config.toml
model = "image diffusion model"
dataset = "aerial photos of the United States (SatlasPretrain)"
train_examples = 101725
image_size = 32
horizontal_flip = true
conditioning = "none"
arch = "dit"
objective = "v"
cond_dim = 256
norm = "rmsnorm"
activation = "gelu"
mlp_ratio = 2
head_dim = 64
fused_qkv = false
qk_norm = true
inner_norm = false
patch_size = [4, 4]
layers = 12
width = 192
positions = "sincos"
optimizer = "muon"
muon_scale = "original"
lr = 0.014
momentum = 0.95
nesterov = true
orthogonalizer = "newton_schulz_5"
adamw_lr_other_params = 0.0019
steps = 24500
batch_size = 256
epochs = 61.7
lr_schedule = "cosine"
final_lr_fraction = 0.01
warmup_steps = 490
weight_decay = 0.003
adamw_weight_decay_other_params = 0
Rows from block 9 of a small image diffusion model, named by matrix and row number. Rows with one number belong to one neuron. Each number is 200 + 20 x the weight over its row's rms, rounded and kept within 0 to 999. All counts start at 0.
After each neuron's rows are labels from the 100 images, of 14848 (inputs lightly noised), where the neuron reaches its highest value: "lies over" is the class under the peak. Only what is clearly more common there than usual is listed. The data: aerial photos of the United States (SatlasPretrain).
# fc1: MLP up (model.blocks.9.mlp.fc1.weight, 384x192), inputs 64-127
# fc2: MLP down (model.blocks.9.mlp.fc2.weight, 192x384, transposed), outputs 64-127

fc1.236,196,211,156,207,216,229,184,220,224,225,185,243,176,189,221,214,223,195,186,225,246,220,170,181,232,245,210,189,244,192,197,176,175,203,225,188,205,221,206,194,206,229,190,204,220,225,203,200,225,201,178,206,183,193,197,190,205,199,178,210,202,229,229,187
fc2.236,222,199,193,197,170,172,175,215,170,250,215,233,200,201,195,190,185,217,151,183,207,193,227,196,237,219,180,196,195,177,212,187,175,197,177,179,211,203,198,218,227,210,186,216,214,201,191,201,206,203,193,200,193,167,190,205,195,200,220,197,164,219,189,215
lies over: crop field

fc1.67,188,194,177,205,214,164,202,183,205,194,211,201,188,210,193,209,202,195,198,194,221,222,221,195,210,199,186,201,221,187,222,142,211,221,168,182,230,171,224,174,212,232,183,195,164,183,222,186,242,196,199,190,243,199,199,211,190,202,195,220,225,170,194,168
fc2.67,206,216,214,197,189,187,212,212,192,197,195,181,216,205,186,204,198,178,185,223,164,169,208,200,214,178,235,183,209,229,204,140,197,197,233,196,247,203,187,167,215,199,178,185,153,205,168,246,223,202,206,209,252,229,190,205,207,208,208,184,177,200,199,218
lies over: building

fc1.299,172,208,179,156,214,214,194,214,217,219,202,212,212,223,200,199,160,195,167,190,221,208,169,215,203,213,208,187,181,200,221,183,209,208,207,219,180,166,227,195,194,201,223,204,213,201,192,228,218,192,221,220,178,175,174,218,190,185,199,198,220,213,238,162
fc2.299,215,210,188,181,180,216,203,198,211,230,175,197,203,210,179,200,192,223,215,223,175,202,202,207,212,186,204,200,221,252,206,194,201,225,217,235,197,190,180,188,215,203,210,190,198,247,221,181,246,207,197,167,185,210,204,194,198,213,214,190,170,212,130,208
lies over: crop field

fc1.285,178,205,185,195,225,193,219,198,167,196,213,191,226,197,218,205,252,214,188,214,213,219,188,203,188,197,153,209,213,213,213,227,187,219,179,193,255,198,179,186,174,171,161,200,216,195,190,240,201,202,225,200,201,227,245,180,207,239,188,231,214,212,195,236
fc2.285,234,196,201,234,218,191,197,218,223,224,162,203,206,213,221,176,199,202,196,182,185,191,194,178,228,192,207,185,207,185,225,206,198,200,205,166,275,217,209,186,203,175,165,215,203,207,168,217,208,217,214,190,200,155,146,206,188,164,219,229,177,199,190,214
lies over: building

fc1.28,213,214,159,197,242,220,189,189,184,207,209,194,172,197,194,199,209,204,177,208,201,188,210,209,208,225,188,188,167,201,231,199,231,211,198,197,215,176,224,191,204,172,213,205,173,196,187,200,209,202,231,188,214,187,236,208,179,187,208,233,173,199,214,186
fc2.28,184,208,226,187,192,236,187,192,193,183,193,209,207,208,191,204,185,180,216,216,187,210,166,208,233,201,226,218,187,219,228,190,185,216,189,204,202,197,183,192,196,226,220,214,167,229,228,215,164,196,173,207,218,229,206,193,234,203,198,202,177,216,201,212
lies over: crop field

fc1.156,215,203,205,232,177,190,169,200,193,191,210,226,182,155,231,197,186,200,200,216,195,238,183,180,193,210,241,201,171,193,211,194,200,227,206,211,204,235,184,208,231,184,210,220,191,195,208,191,185,188,189,221,171,237,180,216,231,173,198,191,201,217,190,171
fc2.156,223,188,206,163,185,178,180,200,206,181,180,224,201,242,197,211,197,224,223,182,187,196,231,192,177,212,183,178,148,207,206,194,203,205,214,223,207,208,184,215,219,228,189,202,197,184,183,211,196,221,196,188,181,198,217,214,169,235,162,226,201,219,196,187
lies over: crop field