config = dict(
    model='image diffusion model',
    dataset='aerial photos of the United States (SatlasPretrain)',
    train_examples=101725,
    image_size=32,
    horizontal_flip=True,
    conditioning='none',
    arch='dit',
    objective='v',
    cond_dim=256,
    norm='rmsnorm',
    activation='gelu',
    mlp_ratio=2,
    head_dim=64,
    fused_qkv=False,
    qk_norm=True,
    inner_norm=False,
    patch_size=[4, 4],
    layers=12,
    width=192,
    positions='sincos',
    optimizer='muon',
    muon_scale='original',
    lr=0.014,
    momentum=0.95,
    nesterov=True,
    orthogonalizer='newton_schulz_5',
    adamw_lr_other_params=0.0019,
    steps=24500,
    batch_size=256,
    epochs=61.7,
    lr_schedule='cosine',
    final_lr_fraction=0.01,
    warmup_steps=490,
    weight_decay=0.003,
    adamw_weight_decay_other_params=0,
)
Rows from block 6 of a small image diffusion model, named by matrix and row number. Rows with one number belong to one neuron. Each number is 128 + 32 x the weight over its row's rms, rounded and kept within 0 to 255. All counts start at 0. Numbers have three digits each.
After each neuron's rows are labels from the 100 images, of 14848 (inputs lightly noised), where the neuron reaches its highest value: "place" is the part of the image that holds the peak. Only what is clearly more common there than usual is listed. The data: aerial photos of the United States (SatlasPretrain). In brackets: how many of the 100.
# fc1: MLP up (model.blocks.6.mlp.fc1.weight, 384x192), inputs 96-191
# fc2: MLP down (model.blocks.6.mlp.fc2.weight, 192x384, transposed), outputs 96-191

fc1.163:000138023011118144101086018084074103128144137075132150116118119130141114125125162123101118144122122133123121130119090123120117096126134134116161103180246192231197144145141146129134159123117149146115120162107131150129134093175140119141104110123157122139121125103133120128132139147179131160
fc2.163:215137176116112121117111156152110123121141154011132114141132146129107131111127110125081127157131125112121126098094100156083109096140139152103124089121077109199138152137150173132106171116124090124114098108143062134135134156107154103139075124173128125119116122128124100152171136134210166142
place: top left (50)

fc1.143:160189059072065121140128178127108102115149110059103157113169135123150116090111122107162152147124118108139136162142098132126109131135132092106130027227138143083108098086116130102084138114138123122151121155195160097131130208142117143190138148209124101130136096249163056171088087142166121129
fc2.143:097158023124183100114122168158255108124106065102124121106104122099132121193135130147207107121116150084154121120105129162131116138077110152138140119146168098148121153104162139135088117105112113082122082084160166103164107140191090137148096152197083155120154170018131220130114121115128159129
place: top right (36); bottom right (34)

fc1.204:176095117048142082156182097177142163161083153180125127124138145152118121177135136182139130101101145113094099164075117192145122140148126152133122106093190161156101159093120109128116104154193190187118137026132108165126102042106135093167122107119146133184110046084081119122162133096119173121
fc2.204:117155131108134122145099122117128121125237136096056104129121134101181123110124211132163165058152099157110142161181155166179115089102117130124148192110159195166136119123144114094172141115137145172139135184160109117145166178188094168144113125158127189075104141148109065088116152105125147155
place: bottom right (34); middle right (26)

fc1.334:000161043062117153095078087122124119097148159122131144119133137134158164141099140145119137121148107132116102086146088145169114134111100158195146104178186202194193090183110108118144139117105137163133169122112177121132106116112123175112097118157111107174092096133133129106137096146096112146
fc2.334:151143115106124142111151167053158169095105188141160120122159108161147187126141141132107123128112129145112126152130120088203134152143119119181132121094089162091139152113150116100114087133119120106137062138155077118123141095147107160105136162139121115133080188122151131141177066190067141116
place: top left (41); middle left (25)

fc1.164:165112076048129143179159151138141169112119138144125126129151115097107123157143110152178149098103188175142135093130158181111164115145110076144148082086042056098092059099107103090165103153118083063152113145084177165130147111197138131182129122065150156106145126130154069168125191142149081116
fc2.164:098246199071124171097255108095085192168114121147162112121120138108127140140122106110134142138145131131151147122107109104072142117141114107157157191088182112065215251149167107172128164124103154120122086148126197129142148110101107144152107147223104117128112129127141143135121149102107147140
place: bottom right (45); top right (32)

fc1.290:125143123172140130063094071137158136091134125124043155142122114119129129201076156142152104157159110148108107135159158144168108160116125189124129123177099126106115150093090119088119057134159085150106111103130173193126103125135130144107113134136110171101158103130131172199158166136130146109
fc2.290:148053119177089177186074073147129148128130115119097172122129066089163155078081109147151093090184133156129164144127149110149180163131161117133083127160163109083119127144155148111167092125163165141088079163138185137086132139110138093101098112129122154148060083156138147115121166113173082114
place: bottom centre (27)

fc1.287:109164082146149140071082115130118099113092106109081055127137188166114133146165094119102110156093157105131092159147184119156102130100154174173140110141148108103138070099152154059158126140084078150087203148123162172125138133124094103103151042162136103139070126115146121140158174106134111143
fc2.287:113165102166072144120182173120139101158150074152165162137147107145121153147080124171168085179134178059132130151120110112103169125102160113092195137084071117180166163102135081131105148154076149113120121103134121130100103124129110167152100129147087121086077187120127105139097062156110182154
place: bottom centre (31)

fc1.80:119155147158162127124089140157157143117102116115128103088217141140113146137131075116116102173118114111113136135173075153114109167101121123137148166071144231155126128125080120162084138123112105181114103134116063038130105115106095149162051125156089109151127167153140131090098125147150150120
fc2.80:104137182108134113136087140072065176121142158116126129178058141119137136118126115115083108156127121149154121136183104132162092085096127147174108112157120166082110142184236114081081147107098108154116151095085129117145134137068121130119152113117154147107113143124127183083160129140125185117
place: top left (37)

fc1.51:134140101148131110088152065152136110056091124132184188163153126122184104085154180104138119147061142186102120148106089176124097172136079120073089099105153172099161131109067135127172103119152074139157159173119102095133088148111142155101105103127175125142155142141136160092125108124163108132
fc2.51:121097158067129152157156092102066136147152137129116144074102151084140100138116174093129096115122095135125168142116079130162140174148165151153127167163114167077121173167209080108146158151141198110183066140174132089144110080111136080124167138143144124114079146098145125129126127147159111103
place: top left (48)

fc1.366:255119045000124117102090180197174176134196112117148135137154143118126121136126155095128092133116135163145106125118175094084139134131154125123145000216209110126065131064127127133101091118147169095109104145104101126128122078141153134142141117143137138144120075112119121151191145124107126110
fc2.366:078161154067102139130095141007045158155088115129152113106112111133109112123132118117198132142138115144146094149078188184072161095070155094139142196164074092146124141148119140072102072122187109142098130106131081127104137231163139076092140156096159075172148127146132138119224143118064091158
place: top right (39); bottom right (35)

fc1.305:000131014005126116043106060083085101153158111170128113140134130111128142151135136131141162128092121146109128111156139132157148152106133113141141077204129201196213188169158099103122151157111133118165085117106175111127119125113124120120144117115171143155134125115097120137108130120096136121
fc2.305:186138160079121142157159132105142114157108065214102149112088123101111099138118087126226132102137160158131119160161176121151150144113117098105172101167194184092097102117123074160107132133150114097149180148114226136110111089156104093098149113082115115140158100118123135115107150102077119146
place: top left (48)

fc1.95:198147131002154100124122193181150102144073112183087129111175168136118153106144119146035135143150137133159164150163106073153138177033156122082148055153146137118093074067134115077113109115096143118118084129130139144133109144162148133194087153118098110130101090107056119139115098101160140121
fc2.95:204055106147120135152149129201072039142183168190111127163162113120135159125114141134052100110110143117134146122151165036141089189245154121089155110072091144148181137105128126131136152157076138146150143169169139114131177070102093136152108125143140141174115122179073119124142150135184162135
place: top right (37)

fc1.43:255145004000118118120105129137134157123078105135134123110159127141113102123125125122099134111139103159138110156162060106165136104093137105114171000228144116101057136063092123097114132127138149134124099154122138135129137213152141109181131144110141122117143126126131136107088119096130122138
fc2.43:076163155178108132084169134133170163125107117120166135160075131125110128109137101102063139165127168195113130111155037105185108125163135127124120118134166151089108132127159121222153191127106130137176137110108133143144141000105132105139133062146139150099122128130132135130028130126145139138
place: top right (36)

fc1.309:107140130110140135044146196140134154162164117125180155162174110119142118111127134096077120094106180124081146122090076130177116094144162109072110156090147201137154142149155165199111058141177104102100104131211200105130153144109087094185144090177191151174185056103162160123103174106086140159
fc2.309:122151115110164136163172103128145152099068146127110120126139131155088130181099136137092075175132050107127129128077074171125130099097097124119162118084106169135148134159128130103162078116184202086103091147050202131114097084125124139131130096099103109113116090113132135148096116109091119188
place: top left (33)

fc1.160:136134092132114076081130111154132135105127104099117125088100149151106169093101125219111126111114082135109039110102144114134127164155082111125128100144109124110138095163123134154141148127088121151147128104122133134129089109166146119158112156167141125092070113126149178138100124128099100096
fc2.160:155073099157133143096138132161135146210107142109111094161145123098150128034085145135092131109112121137135168135146148138149055105134163177093123136130160100121104181123151149152165111065129122167106119096123118147093170128100082115156123152130154064159176133131070131117147159102121086141
place: bottom right (32)

fc1.375:097107132086117145108074153060100173164145131122104090196110122166101148108128078165181141167137081155169140175136102119114159119178118117086156123124164186097160073176119060126119139118090110115151117110092106057134117165104114157125188156071135110104142045119132106164204079105092093084
fc2.375:085134192062104098096087145126095128132143154170090101135097111137076122108149130129080114100150111114111127171153104139090134085125152102156135182112184122110074152162123108181116115121146102116188135148176137072154140093208155137119103193152091121107132206089109174112198193136070091115
place: top left (44)

fc1.172:187127159005051122121176180135117104104144145120074134120118136109142136106133170127162062125144165076128168141103193095142131153136099124119143051182199152093081091073163080153090139107124131111158131128151145124130147065154156137125087092205154126139114097158128085148144070184146105131
fc2.172:148103135131185126108092066182204076112085157071066132069197135115135153152116125147140122086141124035124149154157176101087120179099097098154087118067094176095148100106106109096112107154117125078138118176134163150169083220121072145127109172142075102134122180061121133115126116169148188117
place: top right (38); bottom right (36)

fc1.226:131104127094107112160150109138123089126137121097097140128146125152117141109129126147132111127138143149130113162146175109146125154119119141133170139102132090107108132151153145117154138119128176143130104123131156093127116115139100166186139147119139123137120142118124100095168110131118154146
fc2.226:129115110189131123143086124144161110115103108128138136134121129113124117120126112135127142131115143137111130132093172143167116118127129153125135172123119119140099084096136130096108125121143040094141136145136123146107130123125103078098184115144127099099132169142123106137143099111161100118
place: top right (44); top centre (41)

fc1.108:125103088144122115166093127164058178129064110071148123122121115133163167158127077157112153151158110168128106144142105083167128104157147084175154096117128231142094159109087133102105087149116114112133133117122175137129134132092098116136108150070113108084133174158132145146021100090143114135
fc2.108:160148142135137113099108153113148184151139110106131138121140117131073132101113085157103193031145156160125140138143144113144129135093123112131111092085097154158130058178100133164121141168109112084179146117099167147185124192125097150088093180137079062061144100165096131128087119108176050090
place: bottom left (32)