A small image diffusion model, trained from scratch: 7.21M parameters, muon at rate 0.014.
Rows from block 2 of a small image diffusion model, named by matrix and row number. Rows with one number belong to one neuron. Each number is 128 + 24 x the weight over its row's rms, rounded and kept within 0 to 255. All counts start at 0. Numbers have three digits each. After the name is the row's rms in percent of the matrix's.
After each neuron's rows are labels from the 100 images, of 14848 (inputs lightly noised), where the neuron reaches its highest value: "patch colour" is the nearest of a few named colours to the mean colour under the peak. Only what is clearly more common there than usual is listed. The data: aerial photos of the United States (SatlasPretrain). In brackets: how many of the 100, against the usual share in percent.
# fc1: MLP up (model.blocks.2.mlp.fc1.weight, 384x192), inputs 96-191
# fc2: MLP down (model.blocks.2.mlp.fc2.weight, 192x384, transposed), outputs 96-191

fc1.179 139:127125140133151125101118146153124109131130138117122120164135122159135169127138131143128113127123106097109118164144125125142112094132111156157096140108152126104137129148140129143113121134124129102087138128142098109129114123111127109117115111128098083101096123055121151169105141101177114112
fc2.179 173:132128118128133119203148136117128162122108104119140136163118138168166116118123176064138112111119085133124121036109145117157145137118121121161148133090121132110135144140124125124126131121110124148139125111111180113086125122122113163163140137128135140140142143038122115118118131116119130072
patch colour: pink (36 vs 4)

fc1.271 127:120150140127147108144149136152121126100151151088143130106127143152137102088098148154164154101153118137118141127159153142098136088152136149198111130133152140157133090099102156092143140141097163160131104155061135106127120114119113118083147139123168137129146134096138105094153131145124090134
fc2.271 176:129104119139124185120107111172110153140138117079130100121165129112114137186148124173129144101129172111143147092094117141136210100097117096133112127127079105121129122096121150136096121150159105126134101121163147156126143123104121121126109148130121118130116142111115118092156144131110127122
patch colour: brown (63 vs 36.3)

fc1.241 094:125110102161168135140129102175074118110098157116107143161150114103130156097125186131096139156131125132111097127112155109143152203126126135092122119127174124119148111114090128087120134126124146095132138104151115096130119154095140193072097156119125133119095131102117121076155136113112119174
fc2.241 108:126126120112102086127136130141107120120125143178124141119131133123140084156122157128156119116116116124139135090121172145155116148157133096087171134098108125127127143146134146114091134168112162116152140140116166149141102093124163095130144167140124142091159117095110153085142207131144147128
patch colour: brown (65 vs 36.3)

fc1.318 144:128147109142122137100092154131158112132135099140132121132083125124131108136125143129166133117099128081134155129134123098126143108188105114124139114141115116143091154137159081132137131133148152187110083148095117126129084120138124141122154140132117095154148122130113110132088068143132178116
fc2.318 123:128135136116125134156165146126115142122136133164100123127149120109136149153134092121108143145112150130139136086149112153159146198096129149168141130106124135122106151138166090098182116129093084078086135094133149127151143142158128147113138144117143142133130133119094131141136121125160139160
patch colour: pink (25 vs 4)

fc1.304 099:127122124132134121132137114133082114128106126143163133120136153137138129130132138117135173107123125107135088113058147174160083154092143165099094139128141102136117130119085151111094152147105100160083116147112149119128134131143097182116141094111112152096150136131152110160116164114121136071
fc2.304 148:129133130112151111112129151112107115123108125129112142109149092111125096154125128113103119087113071167134163163148161120154168100146131106161129123123142140131148120125146142094114151152128141084117087118106104131145116128129097081115117172114148125089171120145098162123139136125112153089
patch colour: pink (27 vs 4)

fc1.19 113:124142133148121127090151082156128088136087110106209091106185138144110117103138144139118156115152126112107083139103124184155137127076125115081133121141127133121140133133082131130137150144116149156144104149118131150127160106152164117092132165111120089108128126135113097121131115100137120134
fc2.19 128:132132111129123118130123157092159150113114133123075167106152119103109067101138127139120117132109119146104138132149134119154175100162140118091112126157098111116156140141133102152105144186131088090110131161111136124111127114119143088083100169095144100105141122196099143134125158135213096175
patch colour: grey (89 vs 56.1)

fc1.62 090:124152151160115112147092139158126157158110106122170141163148131106123065145156099128122099123103155110139149142132102142126095133128133121157126161116132121144124113118151109134139100129099123130130136146118093152132111098099132124120130159126127105132098123087165181083147170147074122196
fc2.62 084:137109155136141127133158126115126167102129074123127117150144093125117178099110140141135099130156092125085122121130141131139084137160112118124117151112149127130119143136138153142137136107130131107137180147147150130169141105127133083099136172124157142128153109092142143079107106129180123163
patch colour: brown (61 vs 36.3)

fc1.158 094:120123120148123127134123176186137132118138150112134106136140115099134122149119140139135110082135122162097091139144173136117124118089126129166163099175136113140139146117184101119137162081076133171120127120118141152127108111133135092118092113104167100102153128091116130111100148146124135124
fc2.158 113:131116116134169082140137086129127112123119085169099162126127122134156121111155159126139119148097121131059138115123130131116158114141118153102133118158122142110158145108132127176168111068121142085131082103131144119133120144148148126107153110109084142130152148094147135108125093090153150127
patch colour: brown (62 vs 36.3)

fc1.375 084:161161170138147114173129132134128147101111106140150131127104130135101146186141142130133121145122145126119114115125049127110106143080134150129121099168098161104146126124160085135134106132087142123123107070144129130128087112122113107118152122111133102103124156160123148170132159116075140161
fc2.375 073:087156110138144122104117121140118094152168122079103139128135125100110111147104142105136118109102124084136130113160179142103120144110122107139084132137111123113120148142117181166124141116129142106161107092125137164129134101123162146112089138134156126125121110140125123147118132143110081143
patch colour: grey (93 vs 56.1)

fc1.63 093:136124089135141143120133108105162117109146150128133146144140171125121137132081121123109136125119136096124110125100137167146132115119124165190156121114139134123141128146126110093111114156111130137141130175159136116132130140066112153069141122098113150172142139129157135134139158134145111133
fc2.63 086:125124096105138124119138146111145134140100127163151131127142075130131127095168117133114117134132121180146140125171106115131137109154128096115110133119083138127139144145149076083142131153115091108136180141126107127118149115119135133108120121140128117141179119112107142102160128111139123077
patch colour: pink (25 vs 4)

fc1.160 113:123111128148131121152110093110105127107125131096091156101187108111156102139128151120132170155139083137127190105114089127135141162123120182153161128124151179104123141120054154132130112129149139168112131160130104125129122130142100158171145143148156094163139121132104125110136096125116100123
fc2.160 146:129154138105131146080100155146102112129125156138145101125149151155157155153132109118151097146164141142144121114145129180129132153132139116173111123130135131123146130153184148116096135144174140124134146132139119129115145128155107136148115156151145144127173131148084106098166125093138107165
patch colour: brown (68 vs 36.3)

fc1.25 144:125128135121101131120128115096154098131163125148117120107144133126147081108124138133117118093156154105128145120152081122140197138116133100105148156111124202139120144079125125083129154116129109094101160113132113134128116085105124136137143171135177126153105118138123078154129103096067114150
fc2.25 164:127140093123116111068121105119142108125106130124135127100148131111118128101126138123104152143132118136138140020110125126150151124101130154120132130126132147181119104111109133118152096130139104107109105138130106113135144129129132151117094140147135123142118112152129116166143115147116176150
patch colour: black (50 vs 1.2)

fc1.98 102:127171121138132134139131123146181113104149096124105120152114154109135131115143096152102114163135144116155089142120162159150137101111134149108145132144099120130145125096148084121128119109141130125138126150069103145128145160133120143062170120180143145119145128133133160121094167140101109155
fc2.98 087:126132137128111117122170133135135149141127151127132115153102103141144182142098138135100119130098129151171163137173112134139103138135128162153125132151088143117141180152132105156153139194146094143137149133155138116160135135129126131113075135169108171164180138152119112134116100142135112147
patch colour: pink (41 vs 4)

fc1.156 121:127138170147094131093117122101122117143145098114112128099142128140145117171153139116116107118105131117134096142087145127137092162143116126093150151136116111100105148138126111106115118102153103132117121119184110121127110125112071135149077102124119142090084128147105116186112127092162108122
fc2.156 158:131139128136119182180114125125135143106087151150110118133098127113148176092112152128172109108136166128104169148185127146180116161169135151116175128138137127113114167131106117129142154117118162131128141127131139106132127090147153099138167105138138160095136133130145095124096182131150125121
patch colour: pink (37 vs 4)

fc1.276 090:124124146106131130177117123140148079106148161143139107166088142130127150123124197135147136129108133132149118126168056118140154130162109166121123119132151179109130137127148110108117126144108134109076167154108090129128115133134146145163143071073103137120125130116123133168127114098122108096
fc2.276 094:120119131135119077117151106134150142143155100121114132169137131129081103087151185136149146117125125107116149131183138180150166135098145137112091131142134127146118131148134137088119110124133137087145121152124137131125128138137161153139105141120087130105060099090176143129144142155094104117
patch colour: white (41 vs 0.2); pink (29 vs 4)

fc1.177 104:129125111130143133063094123155091171119089112120128129118152131113085126070126125156130122099121119140119107144126066141108179149149137142136143149099147083133116094150124114126128138149134137074115112133137143164127125149132116147139124112108149114124124115153127145159199112115058071101
fc2.177 117:126124134109121150175117149144153108128118134085132127179102135116128150152128105130139124127145148142135130246091200118135160130121133099145164118142120119109140100137141129125104155139126111144098121120161130178187120131114134146128145133122153096136112142106114096133155134105151124124
patch colour: white (52 vs 0.2); pink (35 vs 4)

fc1.348 094:145114135124131131141119134140174145118156121122115152131091089115133163131160130049134099139155100066138113154099130134131131129142103072124121157087138134112175105136112156139142140146120138106125129134125089151127133134161099145100152108077130075129113137140166086121148087128147113135
fc2.348 090:124128125131151066135176124111143122127070171137175121159116156132162067122105100135117113138097127139110128155180135109104138138129144133118128148100119169111152130151125115161097122131084104138148133152109132155145130169162166148120128101111117108151121127114111150097089136111139113117
patch colour: pink (26 vs 4)

fc1.115 085:117127124119156120141093152102105119115116107178141126166099114120130098078139147137113140114113110136133153176114134160131119100163112161137101113131118158137110154116090132128147127147190100119139132135111093146131103141125179118121157168087124111105132127133140115119153063113149086097
fc2.115 086:134089113123108168121126119140134133131106162168142085111093188117132125118105077137139142102127129113076164133156119108144120129128122120144152123134135102138137116172140126127118094141186113147145096148136125141180128131115134071125142106136099153098140110152107104123129125098067132136
patch colour: grey (89 vs 56.1)

fc1.248 107:126126095154141126141116153130116126107146053099149148135119138131149155111125160155135152109131130106110183127139150096128125103140128109086154100149144136089145164121133123113117151139105157119141139156084151111127146127139134074135095115132115100148067129083128084084168144152134134099
fc2.248 131:128135133125105155156147116137092093161127142145124089112101108116157117104129118117138121084183172108113082145145131128121136134134140119135138121164101138114128154144115181149129099128149140114121130112134138114125131122118122110141128093117165128092059139108135130074157159162172125172
patch colour: brown (75 vs 36.3)

fc1.20 115:126135150111138120193099125129205115143104125101121105083131135165138129105129117121115205120134103132128127120143134135135117150130138134169142123160092117173128105095134099095143151122133121123134078126132101166128137110126126124107125149155141118125086128089098150098122119108054154111
fc2.20 136:128165140119127120115145135162108146121114139098111130136128124146145152091118124124159140143128152141147148077102108155160120122117125123114114131118126127128099179100132111091106123140109178145110117141126126112117122116096090190162160167175152164102109110170139123125126198092190113149
patch colour: green (52 vs 2.2)

fc1.237 089:134131101129118145145092134101182163110134141081132159141180137135124100107141127106107135090157118171133141143134117131130115152230138081111088133107149137109114147173137127130136142120117145146152152100127121155125145161109109138114134156146124182107143137134094135134125138084115138093
fc2.237 076:123132109118137117112136141145166109154111152149114109130155108144147174119119140137088145144081109150164135096167115140156154121108131154132123132118121089127133132111114123140125111085102123136137139158122140123119156126154153145107092141120161146131153133142228122131083135103142145076
patch colour: brown (65 vs 36.3)

fc1.279 128:127114138147080133135118148085153105120148128155112118082126101103155136129128125127103140084107105152163179107129125144119113156128153172136121132135131118124115141101107136167155129112115114141153149149138149137127138126134107156116136107091105168133119121127082109121165126138094142140
fc2.279 107:133124144151105123129130138144123135130146130106133167126131180122147151096117132193105174149129183118135113130114137142094137128112102129137115132122131155123141128169129095105097110131109136155145128115106159141128132129170159174132068119056164160115123117140193137123139124128122116106
patch colour: pink (27 vs 4)