From a checkpoint of a small image diffusion model.
Model: arch dit, norm rmsnorm, width 192.
Data: trained on aerial photos of the United States (SatlasPretrain), 101725 training examples.
Rows from block 9 of a small image diffusion model, named by matrix and row number. Rows with one number belong to one neuron. Each number is 200 + 40 x the weight over its row's rms, rounded and kept within 0 to 999. All counts start at 0. After the name is the row's rms in percent of the matrix's.
After each neuron's rows are labels from the 100 images, of 14848 (inputs lightly noised), where the neuron reaches its highest value: "top examples" is what is common among them. Only what is clearly more common there than usual is listed. The data: aerial photos of the United States (SatlasPretrain). In brackets: how many of the 100.
# fc1: MLP up (model.blocks.9.mlp.fc1.weight, 384x192), inputs 64-127
# fc2: MLP down (model.blocks.9.mlp.fc2.weight, 192x384, transposed), outputs 64-127

fc1.91,085,146,251,165,229,163,148,177,189,191,226,214,239,247,175,207,199,202,267,167,252,157,143,150,202,173,199,245,144,268,153,197,186,199,176,217,286,92,130,202,195,195,240,279,168,292,197,247,226,216,243,235,209,162,186,145,202,190,254,187,193,192,235,178,209
fc2.91,093,225,225,224,193,130,176,321,185,236,175,164,290,184,237,244,232,216,239,269,134,202,270,196,251,237,173,203,293,217,160,161,217,169,111,218,218,80,228,216,195,219,183,250,190,262,171,173,283,206,150,207,159,193,224,251,134,214,178,171,241,238,172,220,264
top examples: building (74)

fc1.373,079,161,240,186,231,196,131,247,153,188,206,221,221,145,275,163,236,262,173,214,170,252,155,304,171,258,240,190,257,201,274,142,203,231,142,207,183,279,220,253,144,189,173,195,210,110,177,173,200,164,196,189,263,151,154,151,153,203,321,244,259,203,227,191,181
fc2.373,089,276,227,206,157,213,112,148,252,192,185,163,211,198,199,213,131,148,148,168,232,220,141,174,188,239,209,110,146,177,181,267,164,238,120,148,210,227,168,123,127,227,223,170,215,152,208,160,222,202,148,172,199,162,175,203,203,215,101,245,180,187,213,230,195
top examples: building (73)

fc1.171,092,241,142,257,260,195,190,160,312,184,251,154,226,264,202,223,185,208,210,276,175,220,222,186,137,206,221,225,190,102,181,223,140,104,187,266,169,212,237,249,240,195,239,231,170,252,243,188,241,159,243,151,221,180,181,199,150,147,188,232,130,147,294,128,211
fc2.171,086,208,167,203,197,290,198,132,89,222,208,200,242,212,168,260,176,271,190,123,176,163,190,206,276,208,142,199,223,159,204,199,162,228,209,136,218,248,184,143,198,217,176,193,149,215,180,220,263,180,160,194,191,188,206,189,169,229,218,267,190,263,228,227,214
top examples: crop field (25)

fc1.184,129,206,190,183,171,205,194,170,178,246,104,190,239,234,198,170,160,137,179,169,263,170,200,136,192,175,181,234,215,173,266,191,237,225,179,292,138,173,195,189,228,266,181,187,198,195,164,218,152,169,153,242,244,145,248,185,265,278,200,207,157,152,178,220,232
fc2.184,147,187,189,201,208,203,206,172,189,224,230,247,235,220,228,151,240,180,178,263,166,190,154,239,187,110,189,202,198,191,168,203,193,203,172,95,178,139,202,223,208,236,213,209,147,196,255,217,236,154,267,227,204,98,230,197,185,120,212,218,222,208,207,152,204
top examples: building (94)

fc1.197,105,253,167,152,166,198,178,160,200,159,167,224,181,228,183,176,208,137,289,177,244,223,271,245,194,236,224,225,297,154,223,193,145,215,143,190,209,291,247,279,153,139,147,191,187,309,205,212,261,191,172,139,227,105,166,290,259,242,160,250,155,85,154,182,245
fc2.197,103,149,190,202,216,185,213,188,200,201,202,143,140,219,208,162,222,202,226,258,149,168,112,170,151,221,217,151,82,177,155,163,134,185,142,232,232,294,181,181,189,143,153,186,194,336,196,198,145,185,281,212,198,100,243,182,172,204,239,261,242,280,165,164,175
top examples: building (95)

fc1.327,114,217,160,136,157,205,191,170,138,148,186,149,263,221,278,125,206,229,130,197,199,250,175,223,204,227,238,216,195,190,286,249,276,209,268,234,151,189,138,175,204,235,221,208,218,158,219,200,247,218,91,267,177,267,157,218,164,193,232,218,194,179,157,270,215
fc2.327,129,172,178,277,260,194,114,189,271,251,216,230,309,175,140,212,184,269,146,192,200,172,182,224,223,190,198,170,223,197,132,287,281,192,240,252,151,181,222,251,176,217,163,190,209,139,261,181,129,261,252,148,177,258,190,199,176,196,165,196,203,191,154,169,187
top examples: building (95)

fc1.249,081,206,229,188,228,185,195,188,179,235,241,155,171,172,234,194,166,175,239,203,145,159,112,239,241,195,198,189,94,237,183,196,195,220,190,228,239,224,255,215,127,238,179,144,222,156,239,218,205,228,67,231,175,130,218,149,167,218,245,195,215,193,233,197,160
fc2.249,102,226,194,207,170,213,164,212,207,227,206,178,217,211,188,198,249,174,215,193,232,242,290,168,180,161,223,220,296,223,242,203,158,175,221,180,195,218,186,164,198,178,194,211,170,148,226,225,215,197,321,180,201,97,201,196,83,201,156,225,173,225,253,222,272
top examples: building (84)